config.toml
arch = "efficientnet_v2"
model = "image classifier"
dataset = "crops of objects in photos (Visual Genome)"
train_examples = 61751
image_size = 24
crop_scale_min = 1
horizontal_flip = true
targets = ["object"]
num_classes = 300
norm = "batchnorm"
activation = "hardswish"
channel_attention = "se"
drop_path = 0.05
depths = [4, 4, 4, 4]
kernel_size = 5
stem = "single"
expansion = 4
widths = [40, 80, 160, 320]
loss = "cross_entropy"
head_dropout = 0.1
init = "orthogonal"
residual_init = "none"
optimizer = "cautious_adamw"
lr = 0.002
beta1 = 0.9
beta2 = 0.98
eps = 1e-08
grad_clip = 1.0
steps = 9500
batch_size = 256
epochs = 39.4
lr_schedule = "cosine"
final_lr_fraction = 0.01
warmup_steps = 1900
weight_decay = 0.1
Rows from block 2, named by matrix and row number. Each number is 500 + 25 x the weight over its row's rms, rounded and kept within 0 to 999. All counts start at 0. Numbers have three digits each. After the name is the row's rms in percent of the matrix's.
# convs0: expand 5x5 conv (model.blocks.2.convs.0.weight, 160x40x5x5), inputs 20-24, a 5x5 kernel for each
convs0.30 100:453445481508510462461517490477465455438473506484497436471459521475476482480490494488483485504502509489491499499494496494478477495497492521509528535529504523537498498504478493478489504526484466485502506508495448505519537481466489521510491475526490497458468515590545489487507481477527489502506550518469495423456502483486497514512500486438394468522483463456488512530531516504507
convs0.31 101:499506510504491483458473466499482447447447492491493470492489528524525509513515520519514505497490489489498475461459458471479471462464477492481482481487509544523483466503506501469471504517511517520483508509516526425466499472463462491522491477514515542508507521509539534517473463455482471514526540522480504507499500520481471444458492482437397399445508531527510495525543540522519
convs0.32 100:514530475480503509525500470475524525524496424531547542541450504548543530492511521508480453519542529490450516534525498441502515501492457484499492485463499508520514511540502506501504529475476512484519498494504478556505516518491460460486481458484500503474447520496506526415493502494488445499464500529501490513475438461491500477466482487463496454446518488484479477478523506490488
convs0.33 100:481462426460476451446477492464467488516497503508511493475464521524482484440500501495494487498517523516510508540546529509496523517511500479479499494495507525536503481516501497514537517502484466498542519488486492526515523506490510539541502456522471448480529457495521485470541520505494444483492459472453477410391410452446428474517495493509517526520484471456490494496499491511495
convs0.34 101:500511542526491473480490526517484455431537494524491456538500532517524502519473494502506518471479482509525485465479509512487476475491502487494500513504510521499523493502509520490510487507529561498512499511497500460499502491466479487500512477492496496487474475449440522484525486453486479515496528495500502489523522516508485467529541533486464495493504502521537503520514508534511
convs0.35 099:527526486482498501514495470474518516524513417523521534518439496510515498435491506501476456504522521493458513531547516465497518517501473481493485478463512506510535533536505491493515538502490499502518501483485510534501497522512466462477483472509505490483472496490514540436478507498480424470460458472446465503480452470455478476464474475489485460441505485474440422459474482442435
convs0.36 100:463479486532511477463462469491503470467431512502493475434489515520491474487523508487465456543524487455447544532490454456517512502463468495502494481466484543521521524491539500518533523519459487547520519494497523510518506487476462490504498504470463490495480505499472400439503488482449461467498495481435513454468503493534477455448473524463444497515488448455488499515513495482464
convs0.37 097:457458467467481467489489505479481489493501494488487494499509524503486511528508503513503510501501494500503488487474482489483483483488498504490499513524528513519503526530544532519522525528508520522542540522521529540536517527518494494522500504519534542537519553569553539519539549536518510518521503504499471477481487482486500521528499503516522526518547538534545554566549532544555
convs0.38 099:519491489500516508526529512477513530548510456504521527531495519539504521516508517524525522512520528513504517521509506485517512493495497513511492498507509477502496484493478514508495469482528490471476499484476487476469494502504525505502516499486487505493475460500561502427522545516483462471472456477463472484474460454464506550498472480531538470462457453460444443493464497484478
convs0.39 100:470484508507502474492520544498505501545568522455491516546514458512491511487485494504498502487490499495491486500520498494496513523527514510517526530509512514482503493499501464517492504502485530505527502507526490534498505521507495485488476504504517464509523467482448502492510536489529533484532528505479469470514492492488494521493487503527581569514525513555537482481516496445486
convs0.40 098:514532535505509479493481472515511484511490541501479483454495511525519484507516511505502504495485486479492491490492484486504515522514524495510521518512490523491477469504522527522526532510494499516516526496517537489504496509522515541552507510508519534519560506468487484499528545547538569494521541536537476503534520511469491480469482502527540523516473488502518498502494472479484
convs0.41 100:516514492456483525504478465458487485474444451468469475474479482488492488478489509513514525496504499510508485478479469465480483485473469492488488480459519506525508493518537567561520520525536501464498514499479464487494474453486493485487488483479496506511500484480481442445478469457501489491477500495461486501505503502517520539494442488496491485464493491504500487536524515519512
convs0.42 101:508480487475468515476473496509504463448498458519520478505470528533534494476465485500513526461465480523530463475485519520476489502517499491494503518517500486444487471511500502511504510507534566481495498508502490510491461468489513494485469456482476451473466467442452535480463492483482468503486465472477497492479500499501449449496511508475473477463519506491463464502482494513479
convs0.43 100:505492470450457529510505481506504493479496529490463459482523489461448464491514504480512520503499505520533503508511519513506499502505514528528507514510508474516513505513469495502528540513503491527529514517514540518503509536532497484453471501499497481491535495517501515535477496485489536498494485520536510525504468476517534528529523511509486509531493481466501522515530513515510
convs0.44 099:467479514506503491506509491496481510532511484487492548515486461464497483480498506510491489495518525506485484512531517497485490504494477486489493489485522503519508519523500484455495517491498453473500480506465461513545527485504487496480510492496521499461443518528562531498468481560531480508529552506480498505493487490522518512506505472487484498502491504527490488491492494486483
convs0.45 099:483503450463485494482470503483483408473463446506458458465498497492472476478480482472484471488490482482482480479473473482517528505495501532518506503499478493499502524522523532513520487480498506529458513525494503472490445455477533526498506507530556545532485533479498498486533567560496488495489445468503474502500484498466442444464498455459499475480506496477466482482485492463472
convs0.46 097:460482487466491459496502501486506487501546488470483504542494488506492513503493502521513501498513505506500490503496503507489507505506503507512498514521515519521515542498501502536535503486490531521504493525529523538529527533521497502508478496502536486523498548541485544510521516478495514520513476486512480491506472500474503511507525474499526504473513506521514467510526543517516
convs0.47 100:498512469479502517527484489484522532524480488502521529505469491519491506478500513508502483509524527508490499521527509495494487492491479481479468465466526510516510535498482476505531471471505490511477507513514505500518514526529504529523520512487521523512506493546572519493479495490499483468474471500493476512505505509483516521514483474515532514497462487490472447456449446449451
convs0.48 102:506498514506466511512511529507509486473561465513501463552496506509520508523478484491488498476488485508513479482486511506493492487512509481492507507516544500498515514528505527522518516477516550483526495504492496502482496479481525488492532480487504502526488516458426542489518496491513503517491526510503464507509488498526508490523533539486497499491505497490509499509507500511520
convs0.49 102:477498482474499454452485482467496475491522511522501498505502533516493472486495491499507510490495501502501492490497506510490481477487494497496486501498490500507497506532521503500510528541522533560514487499513531503509548545554434467472469483473465465482491453477505489470504468458463455446460472437452492478476455465443447463457472489471451468485503491496487501529518477470488
convs0.50 101:461504514504497478494492482487497483479507470495481477516496484482480502491491507511505512499509504516511516519514509496509528527539527504504508525530536544544534536570537529515534576537511507523563516519511531557546550541520475499500488456512512495473462544497469494456499508504502491497485506544520472494498506501492486482500490506467470480492518499489518534508514512518527
convs0.51 101:496525505485492467485470463459493495509502452446449477488445466445449504494502505498500495506493480492494504500485487505525498480506522532504476502538503485456446475493464446480476469481497484510464493491491502478463483503498529533522478493521536523515514524510514509498501510507503498510501484511529465482455443467445453443425448457482512482484475472470462453510492464489507
convs0.52 101:451448481458461474497489450447465482497510482496520509538515476531484491500485506510505480504528533528499494519528525517470498508535538473489502512517516529524507508549538513485508571542521505496535525542521499515523537547518434470504472468504537513498483544540522533500442476499533502467497511535504477490486457471503497505490494474440466496504483503498509507490521494473475
convs0.53 100:480512505492506505512489504543506504498501524515502510509484504492494514484526523532527521514525533530537512515516508504515508507498496505506504488517497489494483477504476475455507494480467424488488475485470497473465497494515495528539520534528520532522592525563556482488512527522506475498491492526538501510496503530494518518519540488518506500526501518508495511489512513515508
convs0.54 098:494510517477467466501507492484474525540504488470457496497497506479486493464504515531512516497509514507507500503503507508501509508507509499499496501497470473474443476519526530499510503501526523508503491490471464489468503523504506516514470478543564546495503485491499498514523525516534502514484476495478464488511500508467477512504524496540564526522478496520506500498502516479488
convs0.55 098:493514523506494498516514482456492484506473484456460479494515485488480499530520511504488490499494476470483492479470462477477472470466485490473467480487517514508517507513511501504509520514492488498508515501505537481501513505527519529522502514528512504513503522494487471488481458473516525496500531548552499524511512511510536529484457490477468456464495490493510502525525527534535
convs0.56 101:509494489487466491505513504489465447446465440431446455433441462475523489465508508506504510511496499506514512506494500526504500508502510505499502507508490490483490492515496514521523519509540551555525521517520517470478483506515504498483486469478471463479476484474482531538482513537518516467456479503539513481488501488504475485495501489470477474459444425449463456456491529529473
convs0.57 101:500495468506459496492487488474473452507479491460458465485531490482455476504503505504511519524523513500504522518523494497517517516502507515519508500513526530541580576553542524550574553515482520564548544502525581511506500534514525486483513502517499489476486522501515461454518507482463486508493482486457509506517499465532524529536502498501467481521499484450505520518531506489505
convs0.58 099:519542535509492495486491484474481456473463460506514537527506507488471482486521534535523518506511526504498484488479483481485480469465478494492494478480517509481518529499533490492507490510495506507486479453480494489502498496475468455463474500545543533503495472493501492498490465436459501509511516515490509534562553516435458495492467459447447462458495501529544511510491475471467
convs0.59 099:469458470489512461437475515522486451457520528502474468457527483488457443508492490482489468505485491487487497496504510505487494493494499487489483491492499495512528523503501502523522530517517527529525517513536523504498527544509500502489489511510501467504510520507509515506513516515489543493521532518530510493524510515520505522527533486502502530538462480465504515470479447443482
convs0.60 097:498506515489490503508490464471493506484466455483486503497488488466464489473486497502498504492497500504498510502512505508513513515511515505500500499504499485485502508511535565566534506544580561542482491499507486475456461468472510502519528530500514520515513492498498494485506494489506512539499499511542487492499505489487487499501494497494500498489503500511510509491487509498495
convs0.61 100:513483483482499517498488478476493499503498483486493479475475519503500483496508505509503508511509503502494514500501501517495495500501501497495489500494516523531535526541550537527522498500503510510504525543552547525530544568564512512513503498513534534512504494512517508494483517539508500478487483484489497531515507505515502493480479486484485460460483497483479470502520514486481
convs0.62 101:463476459494524444477482520549470483530552529459467498536521485493503519517496505511502498500509513510514505520524535537517535534525529515521515516523504490447467499514471449473515496469479474495509475491503522502475486509531486505468455484502523476477496472463487537493487519519527536498500470485503471484468484507412432454501553460475507532556485485458479513501514501522520
convs0.63 101:490499488459445465467472469460487485475501490497484497500499524502500480486467478468458446482491482471463495500496484486498497494494493493498498500503547550540535514554582568541517536560514501507532526488480499535522500493519451462492486482452474489484493445479484483456489486495507473499504496483459483479449441466470481473484507506508477506543510523503513535502521507502512
convs0.64 100:484501532501461515498503514464501506484546507504506498534508501486499493494503493477499538490476477515538491481459496539490481475500520497493487497506489488516504473477488533528495512499516541523535504526526515496480488488472486497498505454491476474504480499502420482488511495454496478499458458459459498494503513511544542531518500551522529528537515510530523532517524503494496
convs0.65 100:497512454478498511514492476480479496504477477491502494491470525485498506503493495490479490497485479477483489483476489477482458473478480478459468485489534508517516495513481494532524476498506521522469462491482492487497499473499507536547516505508526521512538498534540520519452448465493471494479486497497494476438432455501514515511498480479498483473489489481454474527465488502502
convs0.66 103:482475465471490440443452462454440421439435472465424438436456494465448465484514502499494492503511500494495496495506486501487479483488503491488480486507457501511487488507505499504521517551510492510492518531513508518513537504492471497493478494511481464510523488530552455469505480483506522499482482499488488451432453454447450459452444454425389441470489471446472467518511493483494
convs0.67 100:483482475507511516505480455473530498470396496509503470416479502495484485479523523492480475545530509479462557533509448458523513493470470521517497481463472496497517536483507508513534486494478479541491510485509532483500490502489481471474471482467461474456450503485470362443497473462433487463491476469447517469469498480529492467448450522481426473488476451448490469482491491489452
convs0.68 102:494504530527502512497496499519514507443506504501518472500499498492505486494515513515502491518510500502479511507481478475506503496483477507507492492485507508508528513516531539506503536525489500519518525507511513529520513504526490500494518520473483490483496493529408442511478482476446476504499505482478488476504488484500484487451464487437471511482470446485503504500464489483465
convs0.69 100:503534515518529514528498527525510502474518451525535510530456498529519516464499512496490492511516507509496494512494504478479491492483461463483484484475516510491490513561543511482535526488491514480503493482476511575542511504512460485493477498490520511479508488507473524446503524467467481542542515500480498509479475512509509484491503483481455420454486515483478495467499484500498
convs0.70 098:498500510499482534530542499487500530529517466489512502493474502494512500492515502488505518516495493507518503492493506512491488493505500508503499513513508510528523514511520524497496496501480482513499509512506543512501519510536510515503504501534538539503486494521512500485469514538516496480501508508505478505519491454509514521481458478484480467442484501477469457500499511502471
convs0.71 097:518521518507510523506515495505511511499474496525494497468483519509518485473517505500499494525505508497496526510499502491517499506507504507496498501503474507532550556500521555562557479516536562537486515538554553471495533534538514524537537558507487501495510504497486472479496492488488496504470486502504534540538522490514517517512480504482464472480505486470459473503494501471461
convs0.72 102:495485523536498500493521509501490495420513497499507451481475554507492493494512489487483481525488470476480527505453476483511503470484484532512504504505527501512500509510497522499491515494508525520505498526518509492479505488499487497493492499470492515505471491520398470511521491457488492516505496475462455449487507471498466478458460487460469504483457460489499486535497499466464
convs0.73 099:516513522511491514493485480456483475470468502496490495490497509507475501469505507500487479505505496475475490505500482478497487482481471489485484478473476485507519520523545518531521517538515521552519533520547567537546548542543496490495503494493505499509503484488496502539483484495523545500517535530502503516546528478511496499456447493473457457486485498512521501492501508524490
convs0.74 100:519482530511502493444489490495491426533545471502468515528476521488507486466485475488487484486477495489481484488504504468499501524507475492507508493486529539513548520522530523535509490475491519474514509506509482537530497473476499485478493478481481480478465505416466529449516510557536481527504500474432495535512518498463476455486506478484498494517490516495462503495530482477492
convs0.75 101:527548524486479497504492457451506481462467460507503486491485499471471503494468478476490512477480476507528490480486514543495480480512532501491499522524537507490501504501479485516534502516543549540514506508513515554546524517529528513496479480516490480503519517505530555550512490470491502520507485502520511514498490474497497504481481499483476463464527501487483486495452466484481
convs0.76 100:517520525516491504516531507507528494552513441544521523533466500489492516505495513521499486498514509488481505507500498469508499499499475500492495491481505485511508472522512540517478525501513515480507511492488461531511485496477509476495531511494506505496456531483482537450524524520533461558523505510512462509512498502496498488475504504486505459490549542501463501500499471464504
convs0.77 101:476524498513544480529502511523514524482491499532541514520478510521496527499483484490494504493490484495512490493476496498499494490501506505500493509502514480460466461489464488533532482485527537514477475512501489504476499476495485544518485493473522513519548491528488520510495508496495484512506469487500437437451489500450483513509490454475526485463463476489450468464438439463485
convs0.78 100:473477480471501479492499499495468460491470475478459469469470473503504537487473480485488492478478479479504486470480493505512513518522526522516522527533487501480467483512527521527519510510513519557482485509514505456462471473493527511514495491501534539530505512495500496502516530546511489484475442460499492506494505511499493487500488461476501513492473463440456469477466465473471
convs0.79 100:460482500484506463449515500529487410493515502510489441509512509511476472502492503507502509485489498505503490491487492494503499493491482506512504503496488495479490497496528540491480462491526534525469498500494501432472499493475480482501473495472486556534463494431462539510493519445471488487535534505511460483500510527475440465472533503483503471475495516522531501504502481493507
convs0.80 098:457481471480504468484478457463454491503477479459493493489475484492505493500501507507501501497479492492496484472458460483489469470476471487470482477476517486479491495507524550532494503511533517482480490483474486482494482465498500505523505497520533566531508498499514483486486482465498512499488506467475468461479512516491509516506501487523537522499492515520510500503502506507527
convs0.81 100:506484495493498470479502498490425487522503500426477507490506473500523499506495479482485505485483475477492486486491483493506516522521519513509521525525529493515523515483476485490504485471478485510492504484467494470467474474493489463487508493489479493493498503484487495498496504519526508519492517543529461456458457458441471501496458441484506489471466503509518514507526532551527
convs0.82 101:523525539546533501492508533544468475499500501455464470468476513498504464459527509509519520518505498502509506501496501496509497486486494492486482482490466471488497488484502502486450502501499466459483483474449434469447486479444489475473475459490499488471447494505491476486501514494477491497468488489509491509522513497473490510495521436484507495481458490483491486488502507518500
convs0.83 101:525516529528515513508482502519505508501499512527503503498516527521514496498510506497487469494500504483469496501510486465489498507482481480484490480459473487489452442507536493454462514532479443450533511474454473493495480496475519467483488491507508507498517489508498478481492486495504507474470471499482495516483473494484510479479478490501464486506490495463495510487496497489485
convs0.84 101:433466481482493429420454490491458426443500516481464458508510488486470468474471459475490479481478480495485492497501511503497503507521513500504500513515483470504524503515516510531526512480473491506492490486512494484491530549488472447486500477483472474498498500499488513529493510504516524473481510506480479492527511496511490490499521496476464506510522492478512499514515481483496
convs0.85 102:512513497487484535520488454462522533483422504522527463468534496480459501508522504501483482520524503480465536526499479446517511492473471507496482486468494489519523511489493511509503504507485464517484508471491537495503504540505510484477502505458481501492494489542518421463506521460454498487491481508481511493512502464533540514446434534516452451499514479435515506479476469485473
convs0.86 100:519528500514492507527488495493516494466461463485502472437460472491476500486492504489483474507514499497489523507505494492518523517504517511513498504526510504487490532498481503504517513513515514537543522526516539545505469509532493492469476480493504490520506513492494498527476519507469499476482445488531505500493505512501514481493488508508498464466466462440428446444445466479472
convs0.87 102:492444469460473540538507493501544554541526493494532564527471470471506512503530541544524502528520541528499508524530529507508507522507506493492491496503512509490468469541503487446490535509512466486526514530513515540515539521537511488482496499502534511471493512536553515479473504541518482489496511524511474490474443490532546516499501498525524488510467524528482497471497491453475
convs0.88 101:498496496504523533514457455492520537492464506483516513460512492519545482487520507482470462533517495463457531520510487477502515523500491479493486484478486539526519538509514492545586496494452488575486519495494544519553514516522469463497504497508492481470516546526482412498511510570491489520523544551491520535514491500542519491496461501505487516487450493465466499464497486460467
convs0.89 104:487484502498483483481491497479469467449452463472472473473467511483491507497483483477488500478472470474499497493476494514508497485502527516504489502539516512506508514512504526541540537531534535555491492510505515464463469473516478483489479479490489502510508524524489486523520496506499514483470466501542482473492506485477469473480477448461471475478473464464467487506485494491500
convs0.90 100:498511491467469506538500483515515521505488519483476507498476467465502459466526520509521528520525540539542523527532537514534526531511510514517531511503483480512512483502449472493524487473498489513455456492504532470465495523513498483471506516510501487494547525543522524540492493512505504495461494523532516553528476480518567551513518504526501490527501505504498502462509505473482
convs0.91 099:482480505509484480486486540538481460438552485506524444559507494520505518494465472481492503473490482503508473486482510506490497493519509489499505508510519504473500506524492476528520514465483560505508478484500495529498499478481511500494500496492504471493489498474394524505484504452480473528502492478478494481513528535528473494539558505449496501490518491507522502500496513520513
convs0.92 101:508508520508484529554548528526503513514512496439489511510501458476485484507535537545545521541542566550541535528532524535525524521505507552538535527522516494492497498462460456450453484498485465461482495452446472516503465458490513512496497523485496521487469525531540518530501525508491513491453454465481521519532531497512555556547541500495499493510475502503478496499500503481502
convs0.93 101:463506462505491456498438516483508528485536489496499477509469456521467494461483506496499475485505505497485495498509510477489503496482468483496472464457511491479448457494488452446476468478492461470478491518486495501510510485494524528505503491500523502530525487525512540483457522486499500472503490479460437441439434480440463469470473452495509513495480486491462486463502479454514
convs0.94 104:471469485486508523503501451491499519544486479479481517530500499510472519517513523520508489504526521501486483504516517490474485492507497469487485494499515499499472441533532496427470536530513444445503537538503472524528532515512521510517515487522547543450478500530570485426458484548547490487502505547536503519500453461514521529488498448472510486513461487493470491492490501496497
convs0.95 100:531532535486480519547535490486500521542505495485507554535480443470520505462554560570534514530542544524508524526539533515525512519520497511508512513521517507476481502515501443463499530549520500517533535497498544560550524543557508510503497510513519515483488518530519511520499497492475491496459485536516516536552523513495510535515511486482498500530491507536521511467490501488502
convs0.96 100:499473483490508537478506524536500482442539506529545431507520517535501449504515499510506491506509507513494502508503496496493514499489495502507515498501511517491489521468501503525529492474501558525503502497525538506477509516507502498484503513463466503505487501503438540555496526462465508540528551481460483463492468489531486529481516503479503495452497502488536469479494474500491
convs0.97 101:524522511512475525518493509495521530486522501528521513525514506501508512516495515512529507490497506513500482473482491480480479480480470480478484490490519544525528515527534489486510521551520515552552534489513582576546484521545507520509531503503526510510499535519496516487510468454461457514515469488466479486505490491497494477499509509507479472503496510491485514496476484491505
convs0.98 100:485476480489516472497526530530476514514498481471528503501499460487496495514516512507512504518503489497496513501481484499506504487491507514510507490505501452469484458452437501496486461439517532484505490522512480521484496505483510500496536515459501511507475533511518526490501510488477491525486490500488470440451459506471486496506503439496528484465466501508482477496487484483499
convs0.99 100:459477501487473448437489478493453454471492520477489488496527497498521488500487489472466461503490486482495503509505504515499502516533543482498515514525500546536536546516522510512530552519489498551496510502496542501512536539542473500527503477502487492465483524516460421483494474511488511473494522533498481471485481499478453488475519482465485518551476504513543560474518537520516
convs0.100 100:507500494490492494496488476503499505497486499490516501512518478516531525532502501502501498490488501504505495497501503508495498491502507493483492502515473437441466481460484491484503470477482459467490480452458482470459466476478503480495488479475501509495487484482502481475480514486484497448460465477474477487483488492487502496501497482498495490499464459456480504482491493501522
convs0.101 097:508491487483498503510519498479496520537500498468486523497480491506500494482471473475477484470467459465474475467464468481489479473479488495505491494500546520519514523517509514528538507501491502524518497476490510530497468459492498495502492514507493493488506513510517481480501495500460471483485479458469467458462454448466482506499470487499513488479483485483469490513501499506490
convs0.102 102:528525517506452508467466482500492460430500457511503466520495514486510490478490492500503505479469468490506471466461506510482481479504503483498492504510526494472506475500513488491489481471514567503514512525523518517511486502517495506514530488490540521491488463452454541500480482507506500510474468484488538512504511513519452395484519528488468490506508513492496514516493511516501
convs0.103 101:484457493465452487457478468499510437459487457529514496516498523515480480490497503512493492482487488493495477473475505507501497482502498501514508506510505475455492500489508479460482483488522555496496488497514507484475475486463508483488492461518547535485446481460497541467499491487465471509498465468485490501475474482471435406486510504489464458480498522496489493493501469481488
convs0.104 101:482470451450498478487457458481457442464408451488460482478471535526503524542480482471468471475474479465471500494495479492514505504501524509513515513527456509512494520489528520528520512555544512506484486528511516472470484470473478459497475500491483496506496504513539482478521493502505529478486480471521473447438441470448455460462469455477454472473492471478489480499504507512495
convs0.105 100:435447457468466451448454432443481489485481475484467488516514473469473493530502512507505506499492489501507503490481495507526522519520524529503507509514535514494487526519518528516535480481503499523479471470467488499478483476490540523518501512524516523532494496473448459475528512502515514539536525489509438457461452472455480468463478508519522517533511520525537528516502495506520
convs0.106 098:513529505500533514521517509515502498476444461512505482478484486489478493498502512511518511502496497499499491488477488492502500486492502494504501497501489494482494495476507530524507479529608590518477518569551515498506507513499480494496516523493489494485478483488507524483465473475470494516508494512534501489478499523473482489497525452473464448468502501480465482488482479483492
convs0.107 099:520542553508477480495516490492496558568543501503513530504505489493518508513497494499499513498510518517521528533555550535518535560528499498510528508481485477500490485467486511516501489472477501494538525503484472514497484482469511498523492490494489508486501486458482522542533506552519508498486492471485510506494485459501494484496489524569553523496498494487469484481466469501506
convs0.108 101:512501474436475493473479475478455444484475483460449476496496493505486524483466473496507503470478503524529481489521543539500508521535522501501506520506490500471481509497511511513502514544550521499511522506512500487478446469474520493471439469489465471458464453437518517508464501497499524462465439480487478480481456455462454469474500465482486481483482476449458444470471492502447
convs0.109 099:460506493507546458473464484514452470471469508480506530516479470502518507501463459451445468484488479484486506502501520513501509513532519503520526534522516501506510511512483478533540520518507499483471464478498471502495518524485474508502474489516519485486519503538545533504473488468521501509517506511507482481458483507445482492513528468466455475524482504498501511477490506494510
convs0.110 100:505502492505488516496505517472502494572471500508494555451518504511509469509475486489501488488499510505500499501521504483493504517507490503506497484485530499532517493509498540501495509506536474496493526524477518515495472502506514493488512475464451493519489472429533511467470491547455461513521486488489485502495512496492497508519502464516504470497499524475458496517488475483483
convs0.111 097:489512505521492495510509510491497487466475478491493478469485485475484495481466466470473473464472468468468474475480466461474484485474470498489482479470512508515535521527535532539529535539526526526528522516510530541533526526538487501466478507444470454476508473471453472519473486475502528518535533560538485492500505467502520510497459490485471454460471472468447488471457476486495
convs0.112 101:484474487485484514463496458431500452443420473482476431439507509460460494498514505501495482518506494477473517497473448469491485470472469491479473473469479500525512509508530550518495531530508488529495521518513530512529521512509476449465472474474451494513457503473458415484462448447465526474507516522488476486496513490516506481447433508470418444481488479470513512525520504522508
convs0.113 102:504521519501494499503503483519474515537489490451496505462464455492487452463485478471480497489493488488482490493483477488504519516511510531529523525519483464467475488492504513507507507485499524549507502493480476482472469475497482483488483513507531524490495496480468484515520541517509509510514498509498468480510503488480479498468485470530557517485475501531500469449436434421442
convs0.114 101:475484503518461493518508518511486519531525510470504528534519442470493498517498504500510510503516499495497513513506496508511511508498506504514505507519489505505541545485463476489506498495491509492538499459490494587549514513529490480472499502474486465462467529534500508538512518491484501507502512512528484496505475465473502516510505469472482478462490483506493489488479494493497
convs0.115 099:524513455446449515513470469463475488474479491477451466468480531481480516505513515500488484484493499484482479471486478483480462465472475494470460488480491499515480473505506500486462519533512488501515520535533509499513564538498536534547518529536525502517510524521541502519497452482507519505454499513509525512475460461497495491499515488463449471523517485462521533539511506513532
convs0.116 099:490515545512502520566551528540496542522478485494518499463441466474471462470502507505516506517527532523517527541532510500532532533503505526533526505500529485473491493489450471473495547547517505506556522494505521577520482496488524508492483507460461485473488531548535507511513521507485536527484481500510473502529524512496571578546541513534518485498511531525466446495482486455475
convs0.117 101:466477501532500473453494540499506470550545439493482504522460513501498481497487484500507518494487504509504500501511520493499506507509495498499506497498496523522509483484498529514475460462532499448487505524457445503506487447474500534528535505522493467539494488436489545453520491530530474520496504475485470478477504543437431499528520461483553506494498518492461477497499465483501
convs0.118 099:466469510535496473434478549513490439472551519505496457524512487519464487502492489516530524499488504537527517502498525520499513508518497500494486508480486500526488465466487540529493451460520545493495500506496474523538538490486524506518559521487487487562529502450438566532508497460545515502529508507481479484527496503495479514503521476468511509490459475519521496488495488506503
convs0.119 101:494509470481494497480473492470466373479471450471447452469493500511467485481467468476480468477473481486491486483496500496535546528532518544551533528522462501460479508500514509506485498506516500501500538514492498486494439444483511506478473505529516506507470525449512514481536566573525496499485434461507481523509514507466442453490507437442494491490497484451445471499508488475477
convs0.120 098:457474470484518472496489471500475495500464502485476510477501491499513490530507503514509505508494503510502497491498492498501477484494501499487488499488504501499495526498518513515518502533524507491482497522511505499506516515524508489497495490508507530495491524508530477472524497508499496507476480477467489482483507514486483489498501478501503514513496490498499521515510516537522
convs0.121 101:488471476462467476468471495522496483486543473509483521532457511482532451454499501511506508491497489506516483479487516511488483501505504489506505497491518513463519513502504479519501473480504525473489510539509466497497493500505472519491468502482523481454490458433435529495487462507512454496443470469489484466445478500468434426506539500498516517482477524512468472479516493472443
convs0.122 099:527553534529491499521504515476482494457475451477493475486478483481493502491480476479486492488486478495497497483496493507505502506497509498496503500510526528519540534533526532538553526553562569536513530541538499500515510519489491530504512488469478476490527483506504525506497505494492508501499496516522499489478502491473479476474467438450454421450455463449462488452470470464494
convs0.123 097:425462465456461413441471476490434450483496508482476468499498527511500492465470461464475475474493500490487507517515522512524538541538514530536538535512495499548584531502519526547534505484472499525513503503517519492484514513511481470470483475490489478495499486483465506528505528510558526508529525547497476469499484477483490471474484480486485511511486496493508485509533526534506
convs0.124 100:518480465470484493483457478523458442427465495495492458487506470459485471504517509504520521491466468476488468455436468487481471459457489483476474473491463481476483470485477490487484485474499545504503506513518537513506487505493528536526535527526541542526513502492490530521505524541482508540537534492527528527494508528472436400464492478446440453493517515468472509524489483483502
convs0.125 100:533511490472475509463484475489500403468485487492437455478490504512508515513469464460476481456452455475488472468470492502494500508520520504512535533524485525484485486482499487503497451461496504488490503500502512479487467464456545520499460464533494481484477503435494514475538527522505500509488468471484515516522519515484460477492487478465481467473484450445477460470470491523491
convs0.126 098:466447497458503451447461464489467439495454490501487490463499496533505499495493490502495507485485487479480480475475465485496506481468481499493480467461481453482478483476507527524507493505526513517491516524512517476477450475491492443498485488466464506524490488452490465485517522484459500463501451420451458469489463491482483484446474484493517504494505507505498505479494487489501
convs0.127 102:487510474503480501477444514512498450428487455474461432462473513530521506495492498489486481505489475491493498495491495491521531538518507495507513512510457473469461459490493521515485470469505499496484496484465470486507456447477486513500493478481506495517518507471455519510502568598509484493494487487515470468437460472477444422457470453474481465438456455427430447477467480500470
convs0.128 101:468483482489430455461466455464437435462491487455457478514477453448490504460516510499486494517503486477464501495476467468488489491490476497496479490478506511518512493528518512513516563510468502552528513498531525512497519543478494498497516477499485527486479515491455456470459470505514459501491488488443495523544515476520516486466489472445466527534462481525547512510508529503485
convs0.129 101:484478468475508493506490504534476496464511561473496456511569454479460493506516507501507497499492498504506488503499495500495511498502495508501493500498503476492500521502481479503527517485477493534527474451507542540501498525517521510500489503496517495504530515523503500533494533471491550506510488513539479478479495509493517498495534522518467498534509500479497513488487489502514
convs0.130 097:507505487472478526498475462478513499485462470501497497482470504493501485466504501500522513499502497510503498489499499505497499504494496506507503498495501520545526499498535583545493510559596556482500540556521486499518494495495505513510517498490494502516491496491504511482501497497512499517506495500493492481495488500484489492473487480499522485485505515515497482516499502498494
convs0.131 100:538540571524510527553566536515539553544557554506501509508513499511495485495507505514517521516511521522524526530530533523547553547533511549557547523518490478474477503510501489465481503501487472484532506499457498496470492491481478488500463470500511518475488475483491478475499520510504494458490496483459489509531540533514525510533531558572568548559540536548521514524542539516533
convs0.132 100:494499531514485509473477511518505487442523511512517463480502522546533493492494485492486485508493479478478502484476475482516513514506496491505511500495489488503506512475504543528496458461482517541473502505504519492482455482503488468496505510494495529533476520490433465511509533546495501516514520504518467499511511496496469455464481469477497511504462474453482500472470462463467
convs0.133 099:514511525495482531508515498513494483441492536479481465508522508465481524482494495491491493493492484490500482479480481496484472478500494497489503509498521520511514526540523487506516534535485506543529527503532534520521527520487528534524487511521515491478504489525481472543500503463546551508521528535499484494521518510518499492490521518462461508546496487534539530526513536497482
convs0.134 099:447488476484493436440464500508443444469498523484476495530537506487499522519489499505501502489491484492495488491500496498485506505516511477491496503505534537507493491567538504495523533498472481517528503483488528507497497507492507529516497465530520507498488509477471478494500495500483500470461483479463466494492505516487449460490515482486477504538513521517545548501515531559561
convs0.135 099:524542520470484544545522509497527500507479476510492486488468484477440477495515545557537533531534545536529515512518513498520496484491496515493462478496498507496506503484509469489481497519518499519501518525527538461472507522500474510532486484502505501494491529546530498468494495463477479483455427475480515551540533542531551559561548526529524502494546514500486479520501475479503